From a checkpoint of a small text-conditioned image flow-matching model: activation star_relu.
Rows from block 5 of the denoiser of a small text-conditioned image flow-matching model, named by matrix and row number. Rows with one number belong to one neuron. Each number is 128 + 32 x the weight over its row's rms, rounded and kept within 0 to 255. All counts start at 0. Numbers have three digits each.
After each neuron's rows are labels from the 100 images, of 14976 (inputs lightly noised), where the neuron reaches its highest value: "patch colour" is the nearest of a few named colours to the mean colour under the peak. Only what is clearly more common there than usual is listed. The data: photos of plants, animals and fungi (iNaturalist). In brackets: how many of the 100, against the usual share in percent.
# fc1: MLP up (model.blocks.5.mlp.fc1.weight, 768x128), inputs 64-127
# fc2: MLP down (model.blocks.5.mlp.fc2.weight, 128x768, transposed), outputs 64-127

fc1.521:102125137150102130147136132199104088191118091175183150161121113118163171151133162208144122124127159107121122084089150103135126166104116137172131128185132114153110155115104114129142125122194173
fc2.521:099118172146123127165189136134178126170132142114134126147135073160201107136130103163149119116129108084106118140133144057124067114166213076134093108112109119122122108192156117145108165140097166
patch colour: green (48 vs 2.3); black (27 vs 4.9)

fc1.675:102162122113137156147077167122119178113182094164145067079125125146134122156108098117152148086139079155105108141122107102149109138086178102119184089139111194126140103117133114164134069147119160
fc2.675:104125141123091164117135145134132123164118167144111130109089021104165139121152115128147126143099182186103134186138129127194172084090167123137123060189106126138097151099094122128125145182152143
patch colour: white (96 vs 6.7)

fc1.756:132113099060097154088148091109109120137202180142088141135128123129173134107153150166132162110100062097120146059121133134118182116140165160121111135084078075145123181172152126147080149087058073
fc2.756:167138185123122138133185132139130128072169145115094105116099130106211147086191110150143140147132121145134140132157145053214101164113099150148127086155120044116163138077077126060238125172168061
patch colour: grey (77 vs 46.2)

fc1.49:169126135155196079124116111162118139155106166181146098117103138092197092151117102118179163109101140016105092130108129110104100140118167098163108112127105114134152112079126085115119118082180145
fc2.49:174144159093155114116103128138151125106102095087141151110058092130160132165099161156115111138122102186131123138175153178120127116131142165162090120168104083124114114230096119188162132094026109
patch colour: green (30 vs 2.3)

fc1.365:083161186151145109108143137116114094084127120104149145178124120167101145129133112112154114072133149103120113081166131172140122142172073114182142141153104087174066169117133106143089122099168146
fc2.365:126129157129113093176089128128154134055117128183114117126134118154117087097172129132130141108114078115112124104109139097096122167150061065107116131120133139108106132143207124099071130112127165
patch colour: black (61 vs 4.9)

fc1.59:161137141122124112139097129101080165104156084132106108095108109156131059109088124112134154042161119165130100168080138149111081146092146101124213092171140140112091096119152090140140082108156152
fc2.59:115119125131070126152151141135080115083104114071136138122000073165155104130138095128139112189134127133139118141128120125170152085081134143158116123133131157111157137154126147093085117183137149
patch colour: white (73 vs 6.7)

fc1.462:059100153155142160117125154029096139156152122129038118118140086117118143126175120093116151088091135132120139160191156144159151128047139065163130148178095115130131066077133111164136071197164150
fc2.462:108125157119156150154239134121119122131132136154119135131162085126250046113129103101121124109157184104136122106135157111128069110188100151178069114081144151157109098192115157141080120158155151
patch colour: cyan (37 vs 2.7)

fc1.330:165165139063138146136089177151106139130138153159134170142111153156114123175112183096094125107118105120108154161136142095126131136122136135161142132103157204084127123160134098149147210143154180
fc2.330:176111097156129159033146118113143128153162147138139163141151061179076152108177053135043118100144132167140117093148117103133124113118129074174120138120102212144114131126119109186092132134144066
patch colour: white (50 vs 6.7); pink (32 vs 11)

fc1.527:110126181122127120155051141152127135139152089182139123123147110148103100129124146133162143100118098102117126114103155113172141155083159051116168107197122186114091114119128147152106102074123164
fc2.527:093127107113096081097148110116112123148067213120136111113056070107155126160159125167138140161103152138107112201122092118221113064091159135163121122169138158102177134176137103125102134163141172
patch colour: white (43 vs 6.7)

fc1.332:103081124174121108128145109150073086156136130086111139122139094096112113104142118102138173097146058139096106115179150115135170162166157101172067144102121148129173114135127162155126135130112237
fc2.332:146132090106128100139150133136130124192112068090129146125144156155122114073206171091116103144120159109108128045127058120147006096113138149132076166173142142119071086148128112121125136104153145
patch colour: red (37 vs 0.1)

fc1.91:129159171112116108091176111116141170137104152126154140095089125131147090175114107151108126103126152130087098205147086122153090088143162141209101110134090130091120176121126040118129100117110107
fc2.91:181120115120121134127089153118112124082068142116132122135074168090146164162140091112103106070136104125135116181137092174158157180091124101103130092151120116182227186107151120148146142148077171
patch colour: white (73 vs 6.7)

fc1.62:168091115114173109142195075170094155140116155124152155132097097103169131104141155178125097135198183134078127128102077117135137108125144191153124086140128151082156104141134162106173124164086154
fc2.62:187128129137147209177160134133138131146077136085141126107092159089141090112091089136184139105120115084142111144104128131160131150129125096172103146124139168185112081069112149143045124127175102
patch colour: yellow (33 vs 1)

fc1.606:147132156079101104147130134187093141130128058118131141120165203153125162105063162135084123102138129101145097173126136091092084187153121107102134097111101116127119086120124124114141141036156195
fc2.606:119121130129129144128125110114088123168116150172148172114079097165121166104109152128117127161149165158151134076158130133087152078103134080150178212118125110142151076176113130105188108137110144
patch colour: pink (37 vs 11)

fc1.311:112111151112164102205121129152117161139108060157115102137125145151116120070110164118131148103144106123079144170072105114100144166130149113184162109149100211175145082131142094070161104150168133
fc2.311:151126137171127141202110122117126136102160130161127145126093113116101156092142112163140134107145148151140127117137132132103154061100080093110174123133102085104092110161082114085156113137155139
patch colour: white (97 vs 6.7)

fc1.322:127157123181146086098135148125095097123164104096152093194209154154087116090115145130181163118121147149140157122117147100148141058133124052150205153173153148144125096067134112154124107091120124
fc2.322:167116090133107123082083138129071142152047125075114148119135095162097114101131118155137132132119161172107133099112107170162102180065151145142076161169119164085097086218146138097137129092168087
patch colour: yellow (46 vs 1)

fc1.174:115131179135132164163107153155147154114058124139094154112169167102198095167120167119134109064128075165128090129148131123150144091140107137189104095075160150131138115138109067143119139119050192
fc2.174:158117138124125107072168136119196134151057132118121128135192106151212161158197103062146142169113129133133126139140137135139169180134187113090116132044108131087036126131126151154078132136169152
patch colour: pink (36 vs 11)

fc1.363:152057167198129059093119179110141118132090102172103144179176118153064113119089124137159106124127132096172105135051165160128131152087065066155134113100103054109089125093110154142092117085143123
fc2.363:140129116140137045123098125129144152189119153107107157120151221108069125088157104130172128166114087179117124128115084092123096085131050111121062165114135140138082146164177101154142110064175167
patch colour: yellow (46 vs 1)

fc1.82:119148162141131091135161149137112160158146108148172044145190136140057231127075095103198090134110101122127097125187100123151139119146099085126146147173088149142161052119151166150081071071150100
fc2.82:039127118143129141009035124119165132088186163171128117115117136121105152126119059094155140112106146134124126126099091163076095102123157196140146148157121218111083111135156152150157137114127142
patch colour: cyan (41 vs 2.7)

fc1.759:112118112155092073142140193188075121137161104100150147129175199129096124143136100112190109102132119066099077128138149163114137115172180101164095115143092120094054099074105151197129105042102101
fc2.759:151124109125137148069123140128108123209144152122112122129150106110076114158105192080146117150134079237127136101091066150092074136124163172198126137179126128175056094220115152159128112100130104
patch colour: orange (50 vs 0.5); pink (27 vs 11)

fc1.21:135077160207208127153192098124130130125154112094137067108103140095160149087119173128152189142066124171077141048084143130072128163184124118153138106145116129183132177141136185118101149149140090
fc2.21:198135171147117105233111118107079127122139089081129117136124118141140075070115129150082123075104140111140117076165135183196150074117127145165097142116127093113129137147101165112169165152154095
patch colour: grey (73 vs 46.2)

fc1.430:118157133106111108147179162151133111151149157201178161126120134150127160160122043149105135092142151131121138094104112117147177122103108146172087147171111186107161069128139092162096066110150174
fc2.430:052113134110126127198134131138157120138192124169143127135168165135081196159126145096115112116121135098136127109136154099064093134148144154129186129173108217158090138115143172172170142125132156
patch colour: black (39 vs 4.9); green (30 vs 2.3)

fc1.547:159124136130133120168126129153093147183140102163140065149106162135137133063142124085152144078140104129081140186085067118149119147161121091181114151140104182132134123113146173122131173111151150
fc2.547:100131109122141134168096137134092129162157061162116140139119174127130139068121140135132113092146179171131129099155219171155145071108071131049165124137144107106117116166091100156121112108097133
patch colour: white (84 vs 6.7)

fc1.328:105110164134123140155131132177072080118111067104215170139156145085112155107121131151180148137123150160118122157150093120118134203194121116128112115186145140134147158148119114022143133113157140
fc2.328:076122188145128165124095131125151144095130115150109120117117110083117087125100155157129128110122090148125133120145168187170143112092169069175122056135102130092166166090084136044147112132082114
patch colour: orange (27 vs 0.5)

fc1.730:127121166119121172077128124160181119131088115178143161163107123107174152133088080132202112118133108102143098136139121134130147236153162137153156104170110190145148135101127135107097178187130088
fc2.730:104129139133098212097199122143156126096143130115134118122143089175191092164075192085164121160133128091122122179115162136140079043114122149143105094166157133133081145138110116114131123192090160
patch colour: grey (76 vs 46.2)

fc1.196:117119167146070115085177098127151152085094146104129140117118112166098130106129086123104146206137112163108110141127101113104104078090128152191078122095096113224161115088125139117085068159107105
fc2.196:109133160095075125171113112124155119037102148105124139109097180134082077111136118110092115103118120119114103137077192157137140148147079116163168121108126107025128110087089141078123120133120176
patch colour: pink (27 vs 11)

fc1.385:209149095111141118172120073122148144111154137186051148093098132195110065104143116102118096084136099166146092128082085120159103187157149105103102089079081096088125143108135151169122130098162159
fc2.385:201129151116127109095077161159110134102159161107131078139090188131078195094095150154099122157138114046105125160171086166115142084138012132115186130137135110137178133143094107144109141137114182
patch colour: pink (27 vs 11)

fc1.161:113156101164126130106123072124138159114096107052105086129090087149153144118085122120093099104119129149160122111152149092117086114130119060123173121145171101127096147089116124147082110068144132
fc2.161:142122102147115143091135127131124118117018140120108134115085064123156101160116136116154127185153133095120133156133108124161118145132115175110166172095126139158141131146170125102232136092122087
patch colour: white (47 vs 6.7); pink (28 vs 11)

fc1.172:072116162162134149107120144062077146161136118125067086093135109133101170141182144091112133110067139065090129135204146152158160123076075100192129127195086124148126054073116097151094070133164112
fc2.172:082125147135148134157142119115121137111235147181147101125190132141197120122138131082069128113150104107132138110130126054038084100178091172147153121089151153132120076161119138153101119110163104
patch colour: cyan (66 vs 2.7)

fc1.722:093133112171109113125126123045112134151111099140048068102181109140112196132124088092133117105092118106130107150170148140160115132064122075184203153188122109126165057131115169197112085159166145
fc2.722:031114080126153138113142128129153132166088159145130120125142123106230084124132132081157147130128185138138133100142133160135105078201113195162076142107140121133083077154157143169159110143163142
patch colour: cyan (36 vs 2.7)

fc1.536:174161132110100123103108169177115195123164101171172112130155126149066129167105162147135105094134078177123087142121118098164096147113148080125193138091121106089117154150145112119096085102072109
fc2.536:075134133120137132099130155122155126117090182087138136114090119129077133111147083142125107122119122199122121137113128171146139168047208161154103082115123139131076181089109100123123128131168162
patch colour: yellow (73 vs 1)

fc1.519:104147159140128124168059163152125086176144153122142172131100165109150078155150129157154082124157129104145093107167163099129144189139129136154103135098158196089152126162125134142158164091110160
fc2.519:159114065122174132069153142120091133183164113103132130132160140162164134152151144095175130137135161191145111070094094057141067062143188150164075115122116151175062115152165118143083134177161165
patch colour: red (37 vs 0.1)

fc1.13:159164167157124074121156118154115066123126138144204147147099125145164183106110137179152169164109144131158145129145137154154123148128116152136118114186162089127118178096124088104159118119142124
fc2.13:085112119111123073099106115134181122137138173191106141129070113120232109135117155110121123093098122128088131143166168158103132174180190037137133112119123163135077205143085151109111127127072177
patch colour: brown (73 vs 24.2)

fc1.757:055114142103116157106145176119106116119164155036140105136156094144118185182140133119150110179165147138121146112190132123106136121109095133132128141133127052121079090130134098139094129154101135
fc2.757:127140137100139153143090164110123122076167130172124137137143108118110112129093141159103107072159036088137127113134144099105144164144139186183150133185120130129137083107137137179161110089127153
patch colour: brown (51 vs 24.2)

fc1.114:110139207146178174162146158113128151098128116165138094129158176130088189127061107105142088067076117149151103185169123085110165143131086066120156128210157192159159065094129112120109085165168156
fc2.114:111138154118106155135134122134135136086211104172142118124131074133129136126125044093083121140127107101128145155139124112099116066105104176159131129151119147139228105130098152059167125183148156
patch colour: cyan (41 vs 2.7)

fc1.199:119127159196108154146114103154154110164081151176155169186039134088111132026145136111125122164118174165109066119068136062118149159146168114095107133140120215124174144147097165094129170090098197
fc2.199:154132123131105129119114139123085111161106086109104162143090107148150106034122140118103113123142131152116141088151125074104123098114116191176081097125127170110158209189133107099135135170135178
patch colour: grey (74 vs 46.2)

fc1.11:092120145122140072174212135122118124101164092105102115121101149133144114132070113103137160118138134102122117139173146206078180074209132170119182139118086139127135146154128087164112195144159114
fc2.11:086138119109103136088070116145137127094132067109146087125127128108047119106159137097129133115121144133125129193149115225116180134068119141136131113102123090138125151070115074126093133136157165
patch colour: red (36 vs 0.1)

fc1.737:089130156144149199112081153025109150145159131139044105089136091108140129140162112082120139131110146139119153107165117144134124165032143097137115136187086137134145106123131131133161050175170137
fc2.737:081135140125139097175255124126142119164149129114130129132139088157242117120183136076149137154134183087115127103136136089153111090188116128100075119063144137141142139144157146159121140167161109
patch colour: cyan (40 vs 2.7); blue (38 vs 0.4)

fc1.301:141152141104102165138121198157143154127142140162140143108133127164135179162184016111127096125117086083122096171114065142199161107127116127140122139129061136116199132079177165093092106116117114
fc2.301:106127105130136148137119139126152119102179076136096112131162123120163126141132193094155119159135137100119119149159176180118118146160111212131186097136142174122100047135122122123188103132115110
patch colour: grey (76 vs 46.2)

fc1.442:123131125071149111137099150122137148144149128101165138144172102152073062121129147176107102123142084119190135140126117148101082195072129138085120112021136090117085198216122133112128137173117124
fc2.442:144128136113174163090139134114117131092141165167148119117101169066087210124130126203115134108118179166130132133176151166141099086082106124099167133151124082144091127046084131148115120124122182
patch colour: grey (78 vs 46.2)

fc1.368:061135157152132204084129169096138148130184151172078082121128148130094165141154067102111095110097134160141087127143169115160124135112163108150134124110114127118101111090103110136148075179127095
fc2.368:065136142095140205076204146131141141145121116153120109125189041130163100119074115142115107098165149029128136145122128102132088148195151122154055125152118118159105124080089137094056114133140077
patch colour: white (33 vs 6.7)

fc1.236:096141139131118128153120120126136135132132169147173097142212095087141143140077126095141116173125103092129135137113143087147114147123181058084122112059121068197079142161121145124070127080079146
fc2.236:058120078119140059127093128123122103114121131095128154127180171172129128111070103148114126092116101185129140105115144170134160129175086231131094118120132073070196134132150135109150132076104080
patch colour: brown (49 vs 24.2)

fc1.47:098126102147112186165147164137118137152104118103188154114255095072144120134093112110132154186084095154141121128176161125131128074103155105124165103140166103118153153106135143129113091116142201
fc2.47:126137103124152132079106107130091116149138077092117126102244116217160154100165116106132135098129097192129128104143163128115146182149115179174100175149134060130157125172208140096157151069083130
patch colour: grey (79 vs 46.2)

fc1.632:062129172078121152143137120147118135138152165087174184117192086146110144161162131090105064164134081088097077078128137127131149118088069113121111117091113121149172115148120139146119158179136173
fc2.632:117131146136161143142114128120131116044171146164136114115167188165094101134178152146123145086146070156122108104093156117128166153177117161134149152133120162103103136148140154125122108113087208
patch colour: brown (74 vs 24.2)

fc1.651:142151124160107189115161123133092114105132163136130131144167173116088126087124108119135117180131121109111116194076067104102080118089079174150126173088119103079143082155131135158080142064120089
fc2.651:074130162119134159199034119144101135111147118132117193108158192101088108090149142140139124103102110105146144176168169155111189101161100141152115095180136121187215117143186139126175115060153156
patch colour: green (29 vs 2.3)

fc1.674:120159182168136201110142149116099095143117130137128167109106112147111162146215129185061136147208120216119128122108117094114147091168132183133144093090182181142154139092117110087093066156076135
fc2.674:102122110151133107133091132123139113156138114093150142123103207111101085118178127157143140099131116047127130115150117125114122174089074094138160152073141202124154098160150144246132121087143097
patch colour: grey (72 vs 46.2)

fc1.307:055144160145155114131148097094087123084130158148064139121156116140137116112062154189163168116097092128129122145117145116145093184148141071123160132127139150153127069050145090092108107165183162
fc2.307:098135125132143161136153112139119116102148112119135119129112133144156187163110136105195134158166181084108125140126117143113179071123159114150158121128136051102133069096150194059229118152141097
patch colour: grey (79 vs 46.2)

fc1.702:102158156126148123204136134124096138161148113157162089131136099118120169129066071069191096127139083166144116189095091159122147100139162113103164155150108163136151089130138138147029079158119119
fc2.702:082145135123129139127075143129142132096179097175107151131107091179112152148079035143167127131117189067120122104146131160162128121128107148144132150132116131148161127147150148086216124113150149
patch colour: cyan (26 vs 2.7)

fc1.370:162075121170059089131133156165159136156146127126169110143145123144057156099122123107173084167125150094147102133080161099102102172111100087116128139108142068120048102211116147194113140049094053
fc2.370:122111091121123125085037127131148122194141165164113168131156194144038130055110133149128121074137046150108130073076118157114115120131080175125143121202123148128083142096110144196137143090124133
patch colour: yellow (61 vs 1)

fc1.683:108132116135166185054071120060097137151150146157083118105144108104148143126175136127123142108091146125108165071125136101148107168038112095115097151169125113133109096118121133116149043164167137
fc2.683:109134145114124115170204114126125109168173163089130092134091093167255084106154145149114141168140192082105111097107171069129124077210134157111096103041131107111155125124147160162109125157142082
patch colour: green (48 vs 2.3)

fc1.407:110154159133157158105095134093131180106152085114078041094130131121151105134127130108126122109115121157123095140134124149157107102098144088138184103126160135123126104120105088149124085112127124
fc2.407:117122118132059152042162147139121125133058159088124126124085028145168085154192118103140104126135156086134114171131100113178121100170115140155081157161110177150111126107136117099053130175155042
patch colour: white (66 vs 6.7)

fc1.262:090121155114087132064123134131106115129163116151141076164146126076086198128120175144217098191103115178105116128092198137125125130162163087144176128145111093160128189161126074119118136101134043
fc2.262:136124134133122119115143121113166141128095166072121139115183135164109067133126062199145118050120130189145138105101112081131107140118171153121143118212151051088142150164184107107128149090156069
patch colour: green (25 vs 2.3)

fc1.313:159098089094145112183190098135111140087090144116104165113128163172209116125108149132104091145149151129104124088143141126096153148102121153074152152130127178165159168163101153092120154144068169
fc2.313:176127118122085146062197140139132136140138121157126149129150077136178121153041074142142125107130135090121137114096114122155140173119153175119179126123118195085137127067099112105153153210203137
patch colour: grey (77 vs 46.2)

fc1.622:173127074103117133115098103174100114180107091108180166116121103106147167125198175176116137188100173136094156048115179095127087086161148102101113137138136095130108138138127166114170126143152146
fc2.622:147105128155097128141171143142117118143112177162144156140108112142159137122125142145095161004129106111125144087134086086154058162066165120133076136114119130146152136144129092131141139141047103
patch colour: green (28 vs 2.3)

fc1.740:151164142108120123150071120051113171131134109140065096069152129142132094113064086094097135082136127140132116173090103144123093108090152058144212097166118092130145133095123114174132102130187155
fc2.740:110119100117123146155157130141098123138008117118123140132059121126195107142172137129152138152136168144127141147149129183214137091146145160149096151174119117125161116178148145124159127176105136
patch colour: cyan (58 vs 2.7)

fc1.23:134116145160142121226126105160158126116131154223082196138125148121099097121103107068123115078138103158172082115120140114205148187106132091093144131050105132120113145198128123143233181134148140
fc2.23:156129115108106129066123126114128116095128086060128126119124203181087181107118150112075137165096113103142127162108157151066152055133061175095132180147149184102157126118129098124021129097103192
patch colour: grey (79 vs 46.2)

fc1.342:150149125080082099158160119127150173119142144141130132108123119190154123033097141163120112160218107112083109138106096131097091140112134198161102126151129138127134157094149177102082120178145141
fc2.342:135107149135085202142127137133131122104098144147094170143097159129138137007111118131115122066095121106130126162146110199139065160127126087177155156127145205124145132150096123057197129127146124
patch colour: cyan (27 vs 2.7)

fc1.706:163112082131117128105151121148127123061118140168190096154072089084219093144161140144156137099151087056147121116094142209091159196180151192130104132116082084153114150114132089145084149071058099
fc2.706:126125110084132108144120137135124134146184123102118136095120094168247187130195138106129135134136119202126132141188120048140116106120180049141096097107135072107122110127134143100181132177170074
patch colour: brown (70 vs 24.2)

fc1.326:124144162108104126117196203113154100142102116120122097156143136144125092163105075127127137090106133142142130128163125130131199130178111102150169150164097105126145154125124117173118110121092124
fc2.326:121106137138128168100163128144132133188173087134116141124139109095095211109160137156073143177137146088128148149130121098036051081151112138140168138089138100109076151062136149136101120198142095
patch colour: black (100 vs 4.9)

fc1.61:138157132115118160127118105136121126122136184203127156163089176107161089120091134133131144113085162153143123079089118113228193120146145127152087150151128159132157113145143124111126115152190140
fc2.61:163126125154116136156181147099110121131150053129111143154113111134168101116068128145119132143139169091143145190151163111076136125128164136230060146166131150102078137117139099091117136089115133
patch colour: grey (76 vs 46.2)

fc1.546:143116104121099103165130166141144135145132118157149123139193126158061146146067090093158116161099128112150142146101176119145189153063130023120127135183080141074103128068148179234194166088152141
fc2.546:150127108111121072119133101135135135179116162118114121122155184113067133171068177134140123091101108086122141066151090112097108106141119211113123175203130155184125126242098142200058145053162158
patch colour: grey (79 vs 46.2)

fc1.541:084119113134069157046080125133098071130120095086162169165180109086129149225151119155109109213127144141102107196136211101128107124135140156132135130112150122153133107121137101158125178129152185
fc2.541:088112047080098107140156131116126127146131122098136120116195160124127111196194134109139129019141129167156150081126068094140131130144179126213084180118108072112170132131164135171159146119101121
patch colour: brown (57 vs 24.2)

fc1.105:177112125095137077142145177186085170108112140182150115121161199142100108131106147125054113130124075132072085197064093115124108168106131112149139103120125173114113107137129110133153104087143090
fc2.105:154141118124131153173107117124159126116188120157129135131079150104102187138161124152069138134106138210125119109117156165109182082028189140101144103149133151110113155148077104110187139140096177
patch colour: yellow (55 vs 1); white (43 vs 6.7)

fc1.263:174147130082106117114088135184098093207139087167191173121144094145126180137175106204150137125121116105111161093141154149140132087069123134149088128177125106100130112107137126111165057107133162
fc2.263:077124124115144135079139103131152119120130190135104175119070125120185155134154105189151135115164148109126106152156108099151124142232198124136090101097121181137098159087123160113110119137091119
patch colour: green (61 vs 2.3)

fc1.679:117110115178149084152132170092140160107177119177084123170137124132092179124086126108152094068157127164176092106087120115161096111112125085094151125112092047111084165140104145102117125104104139
fc2.679:072130142127119140109067151135105140187108177077105143116080133081122104131074122130165128197124102112142124113147115150086116127107104129103079080172138166107111147095148152072129136059174148
patch colour: yellow (35 vs 1)

fc1.577:102180155143117145179157158109141141160176149175159094116096122091102198128098066133151097105124114131150100132118136142136170138114143143146152101146127192133121062106124113131064064139096085
fc2.577:087129170135125155122091139124172138149197103204132121131191127139111160160028082193144120088145172108120133120163151103132082078136118168133123091116105124140074127098094147146165144109145171
patch colour: cyan (34 vs 2.7); white (31 vs 6.7)

fc1.662:117123130117153148152083128101104157125140089197101154110099122125137093144094124117191134124139143150127139141045101169115097194095159114154107134132107180180142086138157141096120101137164143
fc2.662:083139136122106187116166118131133129112149149154142134130070087134118117183106089141116118160148210083135117144137130139177072070107107120207178119106133111065095100086146155103145099135139141
patch colour: pink (28 vs 11)

fc1.68:147122102104121089137151090175151160127142127158153154096127127158092149085121085143114133123141168151072126177090151113074088137085135127185096138082096176133190090148122092075117119095127173
fc2.68:115136074130113117125030122113154140153130084129136161133108143119108114084137137188102101109142070127106118166145136214110086114112130128165128193124162134097131093125138128100128119094083116
patch colour: white (35 vs 6.7); pink (29 vs 11)

fc1.146:177129108065105081098086106193082126135148117160187153130142142168169217132147123215156133120105137092067100099113114109146150161118072132120132129171109128152086129143136131116096105074125127
fc2.146:156140084135104176125100134134096130128173162094090158123107133102173094107109092186182121136140134111117103129121119126184116144212216171123183126159128152120133134108116143056145118187081062
patch colour: yellow (33 vs 1)

fc1.629:075132180206158136122095113147097091092076158135134142160174152075171122166131091109117120240102136130112077160129165125135115091148147157134135174143161157212139167116111075093165150106119150
fc2.629:125105086133110131134174128117132123034100129132152115125162100153160124195130172095112137022120110103129105103121119067075137152166132109179068117135137124064135212145125151094123119194122175
patch colour: brown (54 vs 24.2)

fc1.635:086132111128093137079118164141091159169198106149146099124172109157103126160167093110147069123096111165149079108149135162120073116103131084112172123111104097119069097163099135154101088021109106
fc2.635:105126146129164102018089149131088113115173178144124105143126145129075065116120166063133139092140074113130143112104131076138090171128131169170085136180118190163098113125139101163104127094133126
patch colour: white (64 vs 6.7)

fc1.138:153169122104105154182099148122171171144078061071137122119248111123153108142128110093083114138163141158141156155140143103144100143110099119105133154143147127133130123143137125124071125128152161
fc2.138:079122111135139147071108144126149139204103089103127135140199066151174134121216125165139141110134102087116116109135154154114117132159158129164141118132127116126136081130212147100151128110092074
patch colour: white (40 vs 6.7); pink (27 vs 11)

fc1.96:114139104105174100141077086153128129137156094153173169088146113090232115162144157162133172103147112096090119043119154150086156123094083167112093126118122056143167103161128139114100101121132206
fc2.96:144127146111114128144104156125102116095164143157134161122082076148186082181122102173130127111142151111118132177123159134155155095178164169159150110175102058122141063078117133128196114133104085
patch colour: brown (50 vs 24.2)

fc1.761:113156141136125129114109144110077148128170130175109147124083103162075125132189061184148099185078120184097107175141172122188135132157106121126162170127135145103064196102122154124207100094105114
fc2.761:085150129114132130044137137123155125119121138156154123113078118090109145180206111111131123112137150152117118169127108136217123120114164142112138046154120138113140156077111124171143142195031124
patch colour: white (42 vs 6.7); pink (27 vs 11)

fc1.295:104129125161140112107117160122097119122115144173114141194097183137082099161070158117171108140136111172127124129094111061114162142104045093152110144058137174127145098125121126153107126154136106
fc2.295:109153174110096128096125129111114123146105086050126168116135097132082139135117112112158104132161171123134125148113174100120110098104146169167046112109106167125102155121157113122163133154163085
patch colour: yellow (34 vs 1)

fc1.265:115151125112124143122132132085196129128120134125090128130073081163155151110122157143083131153137123140107123104105116120143089124179118129128114128168154131120151174108122142097103126164123066
fc2.265:197149133134117183181097144138107123090116114155121138137106149134149057133120104112102124127164121126119140154160117139085084130112101146154196120157147147137158124179146086099137132136118094
patch colour: grey (74 vs 46.2)

fc1.507:138128142140203083131130140138176155058118132121180134131150120110194153193092160180125135116129128186129122084098125109084107145136124136083136088098092064150131161161140119083127111160111191
fc2.507:164154104114162104127115110116119125141132141145159159130113163060169141146069118117089116111152147000129138139108105193155118067058101175121130129140115049134126096140146107179111135187166151
patch colour: green (29 vs 2.3)

fc1.15:116146128150124092071093115131098135172152132130116139123128132122087141148070098159121085114141159171131138169114133134108098037177148083153184153159115064113175173094116120128109085096144063
fc2.15:126132081129143098133148132122143109174063104108121105135083151134124093189163121150148144116122162136126134162151100156192127176067224190147071109167133113134172145130137114080185119135126127
patch colour: cyan (32 vs 2.7)